config.yaml
encoder_arch: "convnext"
model: "image captioner"
dataset: "regions of photos with short descriptions (Visual Genome)"
train_examples: 203450
image_size: 64
crop_scale_min: 1
horizontal_flip: true
translate: 0.12
tokenizer: "word"
vocab_size: 6471
encoder_isotropic: true
encoder_norm: "rmsnorm"
encoder_activation: "gelu"
encoder_mlp_ratio: 4
encoder_dropout: 0.05
encoder_inner_norm: false
encoder_patch_size: [4, 4]
encoder_conv_stem: false
encoder_layers: 12
encoder_width: 192
encoder_kernel_size: 3
fusion: "cross_attention"
decoder_width: 128
decoder_layers: 6
decoder_norm: "layernorm"
decoder_norm_position: "sandwich"
decoder_activation: "gelu"
decoder_mlp_ratio: 3
decoder_head_dim: 32
decoder_fused_qkv: false
decoder_bias: "all"
decoder_qk_norm: false
decoder_layer_scale_init: 0.01
decoder_parallel_block: false
decoder_inner_norm: false
decoder_kv_group_size: 2
decoder_positions: "sincos"
decoder_cross_attention_every: 1
decoder_tie_embeddings: false
init: "torch_default"
residual_init: "none"
optimizer: "soap"
beta2: 0.95
learning_rate: 0.0032
beta1: 0.95
shampoo_beta: 0.95
eps: 1e-08
precondition_frequency: 50
max_precond_dim: 1024
one_sided: false
adamw_lr_other_params: 0.0013
max_grad_norm: 1.0
ema_decay: 0.99
max_steps: 5500
batch_size: 64
epochs: 1.7
lr_schedule: "wsd"
decay_fraction: 0.4
final_lr_fraction: 0
warmup_steps: 270
weight_decay: 0.2
adamw_weight_decay_other_params: 0
Rows from block 3 of the image encoder of a small image captioner, named by matrix and row number. Rows with one number belong to one neuron. Each number is 50 + 15 x the weight over its row's rms, rounded and kept within 0 to 99. All counts start at 0.
After each neuron's rows are labels from the 100 images, of 14976, where the neuron reaches its highest value: "patch colour" is the nearest of a few named colours to the mean colour under the peak. Only what is clearly more common there than usual is listed. The data: regions of photos with short descriptions (Visual Genome). In brackets: how many of the 100, against the usual share in percent.
# fc1: MLP up (encoder.blocks.3.mlp.fc1.weight, 768x192), inputs 96-191
# fc2: MLP down (encoder.blocks.3.mlp.fc2.weight, 192x768, transposed), outputs 96-191

fc1.465:71 55 48 43 54 29 59 56 37 40 45 45 60 24 42 59 53 37 56 47 50 60 49 71 18 45 46 38 35 39 49 49 45 97 52 41 41 70 56 55 55 59 57 73 78 45 99 36 54 60 33 22 25 71 54 27 98 57 47 23 34 47 51 29 43 51 58 47 43 28 32 55 56 45 46 56 43 54 48 54 79 49 24 60 49 57 32 61 62 26 50 47 23 59 60 51
fc2.465:38 79 57 33 45 46 41 53 45 06 41 66 46 58 63 44 53 53 35 37 61 60 13 65 68 56 27 57 49 39 22 48 26 70 55 37 51 40 38 39 63 65 40 68 62 34 50 41 76 31 43 87 41 49 63 59 55 47 25 63 48 60 45 33 53 38 77 13 56 25 37 63 34 64 50 46 33 66 59 21 52 30 52 55 41 49 42 42 51 42 53 27 57 90 72 29
patch colour: grey (63 vs 32.9)

fc1.695:49 62 49 49 55 35 57 26 60 59 03 63 33 76 43 57 44 30 45 57 70 60 51 75 40 61 66 75 44 44 59 75 75 36 55 06 43 56 61 37 71 39 34 32 61 58 39 31 52 43 83 44 40 63 31 60 66 52 42 77 27 50 29 46 55 13 16 60 32 48 70 61 72 43 45 50 76 61 55 30 83 59 52 42 33 54 48 71 47 56 62 52 51 64 44 39
fc2.695:57 59 55 50 73 47 71 41 52 90 38 43 38 65 44 52 41 38 65 46 76 49 46 60 36 60 51 68 28 59 46 24 53 40 57 46 31 67 44 32 42 26 50 26 41 46 60 46 28 30 81 57 55 61 42 72 58 53 36 63 33 28 58 47 73 51 59 50 53 36 42 62 34 64 63 78 22 72 41 24 57 57 67 57 34 84 56 55 21 31 60 62 42 53 37 49
patch colour: pink (28 vs 10.1)

fc1.711:36 19 55 68 71 46 46 65 56 70 51 63 41 58 68 48 60 37 66 21 72 50 50 22 58 45 73 33 57 43 66 38 47 46 45 44 80 42 63 65 59 62 42 42 39 48 27 62 68 50 65 52 33 38 24 63 41 65 54 61 39 18 81 49 65 39 40 71 69 59 35 56 53 47 43 38 64 56 49 03 50 56 44 50 53 48 56 54 31 55 45 52 58 52 31 67
fc2.711:34 48 59 74 61 48 60 48 29 57 40 38 41 61 34 52 29 36 58 49 51 58 61 33 67 42 39 41 42 61 58 53 77 54 59 24 69 59 31 53 72 55 66 61 38 66 40 36 46 36 69 35 50 64 65 53 68 37 22 54 44 30 55 53 50 45 44 66 65 58 64 68 38 22 71 42 52 48 47 55 32 42 59 28 69 55 80 38 54 61 46 46 71 34 39 30
patch colour: pink (38 vs 10.1); white (27 vs 6.4)

fc1.545:98 55 62 47 31 65 31 53 42 47 54 68 44 52 44 56 61 62 59 41 32 51 26 51 72 31 32 44 56 36 50 54 51 59 65 45 37 47 42 49 39 56 55 35 42 72 48 42 49 55 22 35 38 33 53 39 44 65 59 57 56 34 46 33 28 57 16 55 40 61 66 47 37 52 52 52 33 57 61 48 26 49 53 58 60 32 30 57 40 39 60 59 60 20 39 39
fc2.545:41 67 34 56 62 45 30 56 80 56 16 29 50 49 60 41 16 75 28 48 63 35 53 46 42 57 70 39 58 78 60 49 42 33 59 36 35 36 49 71 29 77 26 55 38 31 28 44 26 71 47 62 67 53 60 67 55 48 66 61 90 60 40 49 59 60 51 71 27 53 58 33 66 51 63 50 34 42 46 47 60 75 66 54 39 49 54 50 67 63 39 11 68 46 77 34
patch colour: pink (32 vs 10.1)

fc1.19:69 45 42 72 39 42 60 57 25 58 60 63 51 44 74 23 51 55 33 19 66 40 65 45 42 53 64 74 44 28 69 29 17 58 60 39 73 32 55 44 39 53 59 55 53 25 36 49 19 63 56 55 37 41 48 31 23 43 49 54 70 19 71 42 37 43 21 61 86 53 59 64 59 37 55 50 59 57 63 38 70 43 40 68 39 54 49 40 52 31 36 33 51 69 56 36
fc2.19:26 46 48 56 38 25 52 53 41 65 42 48 38 46 50 25 88 18 48 48 38 46 49 42 39 73 56 41 09 48 48 70 45 75 63 49 45 70 43 44 39 46 28 52 27 55 99 46 67 57 55 50 46 44 44 68 24 57 29 61 74 37 46 58 60 53 77 60 71 33 37 52 50 39 78 42 64 67 47 47 27 59 45 50 47 56 44 79 48 57 54 71 52 26 44 39
patch colour: grey (77 vs 32.9)

fc1.61:51 55 42 53 42 47 55 52 38 46 61 32 32 47 30 48 57 49 29 46 38 24 64 63 62 50 58 35 37 43 58 33 43 49 56 46 51 36 53 64 42 36 20 58 50 56 45 65 17 42 59 35 42 16 45 25 58 55 59 59 50 47 84 53 55 44 37 45 35 36 61 38 51 62 82 62 47 53 25 65 78 21 69 53 56 27 43 42 68 66 40 50 51 67 45 61
fc2.61:26 37 61 40 45 75 55 48 49 70 64 48 59 42 71 38 18 54 48 65 45 62 28 48 42 28 89 60 67 45 40 44 63 26 56 68 30 56 71 56 56 44 61 34 53 47 48 38 82 44 63 40 39 63 56 54 67 52 45 58 47 48 50 48 28 15 67 55 70 50 50 60 76 50 71 58 64 50 71 64 42 59 50 44 44 32 39 43 59 40 58 55 47 43 53 51
patch colour: white (50 vs 6.4)

fc1.210:40 30 53 69 65 60 60 43 38 27 22 58 50 41 77 66 53 24 24 23 55 79 55 52 50 49 43 49 61 47 62 55 71 82 83 50 64 79 50 52 52 58 28 54 41 41 57 43 58 70 58 53 55 57 63 41 52 58 38 54 50 52 46 53 43 50 55 35 29 37 53 80 49 78 64 55 40 54 46 52 46 28 43 30 24 59 44 15 70 33 56 47 30 53 64 47
fc2.210:55 42 56 71 64 57 42 46 60 32 40 51 55 63 31 31 55 40 77 33 37 65 47 74 53 38 76 34 22 50 40 26 15 43 84 60 35 39 44 59 71 34 49 42 43 48 72 93 38 38 55 60 50 44 40 57 65 64 53 36 62 74 46 19 37 92 62 51 65 53 76 39 61 56 44 68 52 57 36 32 43 62 53 50 52 51 29 49 38 32 50 77 57 67 66 66
patch colour: grey (83 vs 32.9)

fc1.212:63 62 61 57 52 59 47 46 66 35 57 21 22 68 47 24 50 66 54 49 70 43 73 53 42 54 51 28 56 57 34 76 57 36 46 67 45 49 24 46 50 56 51 79 32 40 15 38 56 62 58 60 60 44 51 44 49 76 70 43 62 48 36 47 64 47 48 52 60 57 45 25 31 56 55 60 75 61 84 51 30 49 51 38 49 65 68 85 40 50 56 23 45 43 47 49
fc2.212:64 60 55 67 62 53 59 38 74 54 55 47 72 66 69 54 19 59 47 43 39 45 42 51 64 23 60 32 48 59 71 89 62 22 49 49 62 54 72 82 54 57 40 44 79 29 52 68 61 44 44 24 60 61 50 53 52 78 61 49 51 31 36 52 58 30 61 49 15 67 50 41 53 44 66 60 23 52 58 42 64 40 73 52 54 88 45 88 44 33 47 26 76 66 37 59
patch colour: red (32 vs 0.9)

fc1.309:39 26 71 36 51 49 28 17 38 35 55 40 52 61 47 29 45 52 38 62 48 26 64 44 54 39 73 69 50 41 68 38 53 58 53 63 63 48 32 39 57 29 48 63 54 53 59 63 53 63 33 25 38 66 50 30 50 35 67 56 52 64 31 38 35 53 50 40 64 54 46 57 86 62 79 78 38 47 38 40 62 67 67 60 44 15 54 60 47 60 53 48 43 29 40 58
fc2.309:47 65 47 71 47 38 79 45 47 37 62 57 37 30 49 48 46 89 39 56 50 48 57 36 55 53 60 10 58 39 61 73 74 32 61 37 49 61 59 56 39 46 61 52 43 54 21 63 33 71 44 62 84 54 65 62 57 48 40 83 37 70 58 43 46 49 57 42 32 27 69 45 28 41 43 61 50 75 90 60 41 54 51 46 38 60 55 26 57 42 44 40 31 65 46 48
patch colour: pink (32 vs 10.1)

fc1.629:68 66 44 50 24 24 48 23 62 40 40 46 46 26 59 48 53 59 54 55 53 80 44 48 42 68 31 39 43 33 62 91 31 37 37 73 70 24 84 53 64 41 69 47 41 53 64 36 49 35 32 31 64 53 47 56 57 73 47 57 66 17 53 66 30 67 60 62 39 34 39 45 50 61 75 67 55 51 29 61 47 65 50 48 43 52 47 53 51 65 50 69 48 77 62 54
fc2.629:49 57 52 64 51 51 57 37 60 62 51 25 80 62 45 67 48 58 55 36 39 59 77 51 44 52 77 35 66 39 33 46 25 60 55 34 56 76 65 38 76 31 38 54 35 52 45 70 54 55 16 56 52 63 81 49 44 50 63 22 57 45 27 69 56 39 39 56 59 61 59 48 31 56 72 31 57 40 54 65 48 68 47 25 55 66 62 40 44 40 55 41 52 70 55 32
patch colour: black (48 vs 14.1)

fc1.527:33 50 40 51 51 62 41 64 00 47 46 89 48 57 50 42 54 34 62 44 49 62 48 50 47 65 56 49 63 58 40 62 77 55 60 34 46 78 52 27 35 43 42 33 55 31 34 54 61 83 27 66 40 32 35 29 50 50 54 76 57 48 50 33 42 36 62 38 59 16 57 51 39 64 32 56 50 60 39 23 50 28 69 64 15 41 34 60 54 52 42 28 62 48 81 41
fc2.527:30 43 51 28 25 18 58 29 54 54 40 61 48 55 42 58 70 61 61 36 20 30 38 67 64 43 41 52 51 74 50 66 52 34 67 44 26 43 47 64 57 70 44 25 31 39 56 68 34 63 49 22 56 74 73 60 69 52 52 71 74 90 51 54 62 21 28 68 40 52 63 30 52 51 46 33 64 46 44 52 38 48 80 85 39 50 29 55 52 64 53 43 30 63 56 50
patch colour: grey (60 vs 32.9); pink (31 vs 10.1)

fc1.228:45 52 26 35 36 59 39 51 41 65 55 51 45 45 33 26 50 42 47 30 65 60 34 55 46 41 67 63 74 63 63 41 52 80 58 45 43 56 56 48 64 53 99 47 45 57 39 36 27 46 63 58 51 51 51 53 58 46 60 65 54 73 44 66 31 73 22 58 43 40 63 47 61 30 38 36 88 37 52 52 47 61 48 45 61 84 70 91 54 39 62 39 45 54 48 48
fc2.228:53 32 60 53 45 20 53 57 45 21 69 43 43 48 27 56 54 34 59 09 34 52 57 65 60 47 66 48 81 33 53 15 47 76 51 53 31 57 44 52 41 37 57 46 24 45 47 49 55 39 54 43 51 63 42 47 57 35 64 35 44 39 49 52 79 50 57 49 28 72 84 50 60 51 66 35 73 58 62 49 66 30 64 25 54 20 59 72 62 73 57 42 47 50 18 53
patch colour: red (27 vs 0.9)

fc1.558:37 56 48 36 47 55 45 59 46 41 52 57 22 78 43 55 70 61 98 50 27 65 51 49 53 50 28 47 74 42 69 50 26 32 32 39 32 70 20 54 35 46 42 73 50 59 28 78 35 52 69 68 22 45 69 43 47 42 50 59 27 51 65 59 65 53 61 60 48 55 51 56 47 45 56 22 59 37 60 48 38 49 65 34 57 57 64 58 45 50 54 52 55 62 54 43
fc2.558:38 54 63 49 60 21 60 68 30 65 50 72 66 78 58 36 35 41 40 50 56 26 32 55 64 28 48 46 45 45 44 65 62 34 70 45 44 51 62 36 42 48 53 71 14 14 76 61 52 77 37 53 58 46 42 55 61 44 73 76 40 54 17 64 69 20 38 73 44 42 39 37 29 55 45 51 66 72 33 36 38 35 32 47 29 55 50 60 28 51 54 48 27 69 36 49
patch colour: grey (69 vs 32.9)

fc1.325:66 31 50 43 50 53 68 60 38 70 31 41 74 39 62 44 72 33 26 66 64 79 45 46 49 55 17 53 52 28 64 38 15 50 67 87 53 46 23 40 57 50 53 43 64 28 51 61 58 42 63 48 62 36 37 47 47 40 36 53 52 68 67 51 50 54 45 57 51 37 55 51 42 51 48 48 47 70 38 49 26 63 77 57 54 39 37 62 65 68 38 36 73 51 27 32
fc2.325:27 57 35 56 37 62 55 57 64 51 42 70 51 63 54 71 66 49 54 62 71 67 59 61 17 35 37 42 86 53 36 71 63 42 42 42 38 37 48 43 03 54 57 28 26 67 71 43 59 83 82 45 38 51 66 70 52 42 33 58 56 64 27 59 74 41 60 56 74 59 38 23 66 56 69 76 58 76 52 48 36 52 48 72 32 54 54 68 44 40 42 50 39 71 50 45
patch colour: black (52 vs 14.1)

fc1.616:87 59 58 43 48 42 39 75 59 40 80 64 77 52 49 35 73 40 64 34 45 44 56 47 52 54 54 43 27 58 68 64 53 32 48 20 43 89 46 54 54 44 43 32 64 57 61 60 23 47 49 32 67 23 33 32 40 30 69 57 35 30 48 61 38 75 42 69 56 56 39 41 39 50 55 50 55 45 18 58 68 43 44 56 40 54 34 37 30 23 42 46 54 47 57 47
fc2.616:34 59 27 60 60 50 48 53 63 60 77 54 55 52 33 20 64 54 34 43 53 44 30 49 40 46 43 57 29 46 30 51 71 59 48 67 44 38 63 65 44 34 41 48 27 40 32 56 38 66 64 60 41 43 60 61 58 33 65 48 34 41 64 51 65 75 25 83 64 74 38 33 53 91 77 57 49 31 54 37 23 62 20 64 36 68 37 63 51 41 46 32 37 67 52 75
patch colour: pink (26 vs 10.1)

fc1.204:31 36 59 50 08 68 47 54 62 52 56 48 48 90 48 47 44 38 59 32 62 55 40 60 54 67 23 50 51 30 61 48 52 49 56 47 64 67 58 50 64 61 64 39 53 54 50 53 66 60 58 58 42 48 25 52 52 32 41 55 74 61 39 46 37 57 45 72 70 27 47 78 45 47 72 84 17 48 23 47 43 43 31 52 48 62 51 26 67 60 19 26 73 52 42 51
fc2.204:34 24 51 59 43 63 54 68 60 32 51 47 38 65 20 46 24 37 48 60 44 51 43 54 58 24 33 70 25 46 41 67 52 75 56 29 55 51 59 34 32 83 49 29 44 54 55 30 58 30 51 37 48 41 65 34 77 34 50 29 67 55 45 56 49 33 51 43 48 60 50 57 35 53 59 78 66 68 69 75 49 50 43 50 22 45 39 45 41 72 32 37 60 43 45 18
patch colour: black (58 vs 14.1)

fc1.162:41 50 41 67 50 59 64 59 60 43 65 43 42 36 23 57 42 45 66 41 52 51 39 35 58 75 58 44 55 55 56 50 52 53 99 48 58 40 37 69 37 50 34 59 26 59 45 69 54 78 34 39 77 47 28 79 29 47 41 49 59 63 30 43 50 31 56 84 72 55 67 69 25 50 38 36 49 49 21 57 58 65 79 65 68 40 40 23 71 64 65 68 59 36 39 53
fc2.162:66 63 31 28 64 66 40 51 40 45 59 33 41 52 59 51 59 77 50 64 32 59 44 59 37 61 57 54 45 44 29 36 51 66 26 54 55 97 47 70 32 42 42 57 46 49 54 57 36 52 68 40 65 54 62 74 56 52 37 60 32 61 36 55 28 47 28 50 54 35 51 43 39 64 39 63 46 72 74 56 46 64 85 39 44 39 56 31 51 38 58 57 65 57 56 47
patch colour: blue (31 vs 0.9)

fc1.45:36 36 46 37 53 70 58 51 41 47 50 58 65 72 44 60 23 39 63 47 58 75 50 50 63 67 36 57 56 24 54 45 55 50 39 60 58 49 45 73 45 48 94 43 63 54 51 31 10 52 42 42 25 27 48 46 41 47 69 40 39 91 33 52 48 52 49 54 35 69 50 48 69 57 64 61 58 48 61 28 61 57 59 41 44 44 50 94 44 54 58 42 37 75 41 33
fc2.45:60 57 55 63 57 11 60 55 62 65 63 48 52 38 55 51 32 59 32 34 48 35 25 39 35 32 50 39 74 40 42 33 49 45 24 63 61 39 60 52 31 61 60 39 57 52 77 70 40 71 39 47 27 77 50 45 78 54 32 47 44 38 47 65 97 65 41 50 28 72 50 31 22 52 57 55 49 63 72 28 47 17 29 34 52 54 24 54 51 60 50 44 33 44 39 56
patch colour: red (29 vs 0.9)

fc1.635:40 54 35 53 56 42 48 16 68 52 57 51 34 42 51 51 38 30 38 68 68 50 34 64 42 83 57 14 31 28 45 40 59 40 53 46 52 33 30 45 48 29 41 63 38 31 55 63 52 54 65 39 35 34 60 41 30 57 70 47 33 81 52 40 56 41 25 43 50 53 29 60 36 58 30 49 65 51 53 37 64 39 44 34 52 48 65 68 58 41 41 70 32 34 43 64
fc2.635:30 51 55 66 66 50 65 66 44 71 46 47 47 71 63 61 56 61 53 27 50 28 32 25 56 47 67 56 41 40 30 83 50 20 50 58 42 62 32 44 55 32 73 27 54 33 34 57 11 41 46 38 43 56 40 54 61 65 30 41 55 19 79 60 50 62 52 48 60 53 61 26 47 63 52 70 80 32 47 80 41 46 67 64 58 57 73 45 42 39 35 53 67 55 45 64
patch colour: white (25 vs 6.4)

fc1.384:50 45 62 72 29 65 31 53 63 29 39 36 37 99 25 47 59 64 46 60 19 66 66 35 47 62 60 52 41 28 56 57 38 51 54 44 67 62 35 62 35 70 66 45 62 29 73 57 66 13 47 34 60 41 48 51 55 56 35 63 66 69 29 62 15 43 29 47 83 51 45 45 54 71 65 59 66 31 54 31 69 29 72 43 39 47 58 52 37 40 49 32 48 56 62 35
fc2.384:93 78 62 57 24 39 64 44 53 33 45 16 48 25 59 34 45 46 44 40 42 44 49 45 47 31 40 48 60 39 43 58 46 29 61 27 60 39 30 36 14 49 51 85 70 56 34 42 28 62 49 30 80 69 63 50 38 39 56 45 66 45 36 65 65 55 64 37 91 88 59 61 60 31 50 72 49 40 54 38 47 61 57 47 37 44 60 26 49 53 52 56 56 21 68 49
patch colour: black (46 vs 14.1)

fc1.195:55 44 37 46 31 59 69 37 65 49 51 40 49 47 59 67 25 24 46 84 49 45 52 67 44 29 68 49 64 27 62 50 32 50 48 39 35 37 41 37 64 61 43 19 18 54 67 41 59 70 48 75 57 65 24 29 39 35 35 80 47 32 51 32 57 30 51 28 67 50 55 51 47 44 66 40 49 60 73 57 50 17 61 57 50 40 61 48 48 51 66 22 44 65 73 49
fc2.195:26 77 46 49 35 71 52 64 48 58 33 50 66 41 32 39 66 69 37 68 32 47 32 48 58 51 67 49 11 31 53 50 50 38 57 60 30 64 42 69 49 37 68 59 63 26 52 33 69 44 59 68 46 34 52 35 27 48 82 30 51 48 33 34 61 31 48 25 49 59 68 61 29 61 50 30 39 66 40 70 44 59 67 74 57 53 45 20 52 62 55 68 42 66 41 44
patch colour: grey (75 vs 32.9)

fc1.556:67 38 45 37 49 72 31 42 33 33 66 52 36 73 67 39 74 51 53 71 26 44 63 44 37 63 56 45 54 32 69 54 58 50 50 51 55 63 44 56 81 41 64 55 24 65 35 16 44 60 56 73 49 42 44 52 62 38 40 51 76 54 53 61 45 47 37 63 37 40 47 51 91 25 71 76 35 66 60 74 41 55 43 49 29 40 47 58 62 47 42 49 37 28 93 38
fc2.556:56 25 45 30 56 35 50 70 63 65 41 60 80 52 44 64 47 36 49 45 48 73 55 73 35 35 66 50 20 28 68 37 53 30 60 49 45 69 25 57 89 59 39 70 31 63 37 15 51 69 40 44 43 38 37 56 64 67 48 54 60 44 73 28 48 38 88 40 56 58 43 70 60 43 59 43 77 52 43 61 61 59 63 46 53 51 46 36 36 54 48 46 57 47 38 61
patch colour: black (39 vs 14.1)

fc1.734:45 44 42 53 39 71 26 61 69 35 18 46 62 53 32 34 57 65 55 46 21 47 49 85 64 56 42 52 47 50 88 21 22 58 64 41 39 32 61 40 36 63 59 55 38 43 48 62 73 70 75 45 42 29 57 30 36 28 54 69 36 49 26 49 46 42 36 51 53 40 24 33 54 74 67 60 37 59 48 65 49 29 32 71 57 70 37 43 68 34 35 55 78 62 69 46
fc2.734:76 48 77 57 67 68 56 69 48 51 50 48 45 43 38 47 53 30 21 45 80 51 78 58 69 33 38 41 52 51 49 60 53 60 63 45 45 56 53 75 35 55 48 46 61 50 30 29 31 54 38 81 71 54 55 29 72 72 39 63 37 68 43 46 47 35 28 77 69 42 38 53 45 72 67 49 47 58 38 77 32 46 61 23 71 24 52 64 47 46 71 18 52 52 42 68
patch colour: black (56 vs 14.1)

fc1.312:52 45 25 50 46 60 44 33 30 55 33 62 45 68 60 62 59 84 71 27 42 42 58 71 28 53 41 48 42 49 88 55 60 29 36 62 80 34 62 59 66 44 24 61 46 54 56 50 32 69 47 65 28 51 59 67 82 69 61 70 47 47 46 57 26 62 38 34 45 50 59 57 62 61 35 63 25 48 25 60 41 48 54 37 32 67 43 51 38 19 66 62 37 37 53 50
fc2.312:57 37 47 53 59 44 34 24 51 55 51 71 34 51 37 70 31 51 33 55 99 46 67 64 83 61 61 53 75 48 67 27 45 55 47 45 59 35 39 54 65 57 71 44 34 47 37 55 58 37 36 71 57 74 54 56 57 49 41 60 50 50 54 56 33 22 32 33 80 63 48 54 69 49 71 57 50 35 75 59 62 46 65 49 38 43 60 41 46 69 24 49 40 52 59 79
patch colour: red (25 vs 0.9)

fc1.376:39 24 32 22 33 59 54 65 53 53 71 64 68 59 31 33 33 73 56 56 49 39 39 74 53 27 32 76 60 35 50 38 64 59 64 56 74 43 60 39 45 57 65 32 27 42 55 58 48 51 62 39 51 84 51 54 45 60 63 41 57 68 54 60 30 39 32 72 74 59 58 83 55 67 49 46 54 41 60 25 61 78 47 63 38 45 37 21 56 65 56 32 32 31 51 48
fc2.376:50 61 61 34 14 49 57 51 39 46 69 66 50 40 73 68 67 72 31 61 50 76 39 44 65 09 54 44 27 50 51 64 43 61 37 49 43 43 55 51 47 30 55 67 55 76 22 36 55 41 58 46 29 25 48 61 45 44 57 76 35 68 58 64 14 47 31 41 42 48 55 45 39 40 44 35 47 47 37 36 48 52 67 45 23 47 33 76 61 48 37 61 46 34 50 56
patch colour: black (68 vs 14.1)

fc1.735:41 51 83 32 50 74 48 60 44 47 48 54 74 71 45 70 43 33 48 45 27 27 11 49 66 55 49 30 58 72 62 30 39 45 63 38 55 51 49 30 49 53 45 55 39 61 47 52 44 60 60 32 72 64 39 54 45 47 34 53 46 35 43 48 40 41 99 57 46 49 55 62 62 78 41 51 41 56 26 36 48 52 57 52 51 48 48 68 73 35 46 63 60 68 46 33
fc2.735:38 68 51 63 64 57 49 29 22 69 34 66 41 63 35 54 57 32 63 51 44 59 37 35 64 50 76 46 55 24 49 45 60 32 34 59 52 69 42 57 56 09 53 45 39 57 53 36 42 38 45 57 78 36 74 25 63 73 57 61 40 48 43 42 59 43 36 35 51 67 45 55 54 30 52 66 48 41 76 18 05 70 43 43 46 54 46 64 38 39 32 65 52 42 45 52
patch colour: pink (32 vs 10.1)

fc1.532:06 61 70 55 53 42 66 56 36 66 50 62 41 65 48 59 58 32 32 47 52 66 37 31 74 62 14 56 36 58 42 81 42 59 73 27 42 43 56 49 70 20 67 65 85 56 35 38 66 68 68 56 46 57 42 53 47 67 54 16 58 47 48 60 63 56 39 44 48 62 21 72 57 72 27 46 37 34 50 54 47 57 56 64 21 43 48 82 35 54 77 35 66 50 24 25
fc2.532:53 73 25 28 62 56 68 59 24 56 43 22 72 54 77 59 68 31 46 50 45 47 73 50 48 61 67 55 18 62 56 68 31 36 51 67 43 22 46 31 25 88 31 52 32 51 39 67 67 63 37 74 61 38 49 25 35 28 51 53 63 42 48 80 40 51 63 44 44 45 47 30 67 62 41 64 40 70 46 60 33 43 50 61 19 65 51 26 34 73 75 19 45 41 74 38
patch colour: red (51 vs 0.9); orange (47 vs 1.6)

fc1.638:57 30 65 52 39 31 63 44 41 58 54 55 26 42 62 59 61 69 48 60 51 30 58 45 35 63 41 46 56 28 52 51 40 60 70 80 43 55 56 67 28 54 50 59 52 62 38 35 81 52 40 62 46 49 54 52 47 68 37 58 39 78 22 14 42 27 52 65 42 55 67 46 82 49 73 59 23 44 21 40 58 42 43 03 35 58 43 55 44 43 15 50 43 49 42 50
fc2.638:42 56 50 49 37 33 52 09 57 20 67 62 57 59 34 46 57 63 46 52 58 70 23 61 57 62 60 49 23 23 54 52 34 67 47 41 58 43 46 26 24 64 57 77 63 35 40 33 54 58 53 38 51 46 17 58 52 51 21 23 38 58 75 52 28 61 20 65 17 32 42 54 51 55 41 43 64 63 30 57 54 51 64 23 43 36 39 57 77 47 66 46 46 57 58 63
patch colour: blue (57 vs 0.9)

fc1.264:52 53 39 55 49 36 54 58 43 57 40 60 52 58 55 40 70 18 53 44 53 41 07 36 46 36 34 22 53 41 60 62 37 57 22 61 52 77 42 33 47 53 68 45 40 50 42 54 39 67 38 30 55 60 37 83 60 70 50 34 61 17 45 59 61 41 75 54 52 56 34 58 78 36 58 35 48 40 26 67 72 39 59 75 27 46 46 82 58 49 62 47 46 67 68 57
fc2.264:48 71 53 38 32 35 42 54 49 52 25 53 48 57 38 28 46 52 62 30 65 29 55 35 70 46 43 74 60 57 15 35 52 50 40 19 42 50 42 19 61 40 34 45 49 51 76 39 77 71 36 11 50 60 59 39 45 53 41 99 53 40 54 38 53 45 59 56 45 76 71 39 28 31 43 44 58 49 35 39 56 51 20 48 27 62 57 61 36 74 59 61 44 43 66 48
patch colour: red (30 vs 0.9)

fc1.745:66 62 78 84 35 39 26 55 34 52 33 41 15 48 33 42 67 58 22 34 32 30 48 49 71 44 30 10 22 45 59 58 50 37 53 19 49 55 23 41 24 33 51 50 40 37 55 54 50 65 45 37 57 58 47 48 56 51 28 40 44 36 79 54 55 65 51 56 33 53 75 49 38 42 42 50 52 36 83 33 52 52 56 14 39 59 44 61 51 54 51 28 69 24 32 47
fc2.745:59 72 23 50 61 47 42 53 36 45 63 51 88 47 48 36 73 47 70 68 36 46 54 31 48 44 50 25 90 69 34 50 31 57 65 66 48 54 48 77 51 66 11 33 38 60 46 83 48 53 34 52 52 43 46 49 49 41 55 69 29 34 50 55 59 76 63 69 19 63 42 25 58 32 51 78 44 47 32 24 44 56 55 45 52 29 15 50 36 77 38 23 32 26 67 44
patch colour: red (69 vs 0.9)

fc1.122:50 40 57 32 43 55 27 31 63 34 64 87 58 64 34 46 50 53 54 46 37 56 57 64 40 74 36 32 71 51 94 49 67 38 58 38 41 31 37 53 99 34 56 58 32 31 20 41 38 50 47 57 40 50 42 71 74 47 56 44 36 58 55 31 43 50 47 63 50 58 48 52 61 50 41 41 47 40 62 92 22 42 52 45 05 63 71 69 51 57 54 58 73 54 55 59
fc2.122:52 44 41 13 42 56 63 52 65 36 44 69 25 51 39 81 64 18 31 58 56 75 33 35 39 47 47 50 62 47 19 52 59 81 26 55 50 40 33 34 64 66 30 36 46 59 52 54 79 65 38 55 35 56 58 47 38 48 46 53 39 76 44 34 32 32 40 58 45 41 35 53 61 71 78 45 30 53 34 47 58 48 32 33 40 45 47 52 36 52 86 37 55 53 58 47
patch colour: red (80 vs 0.9)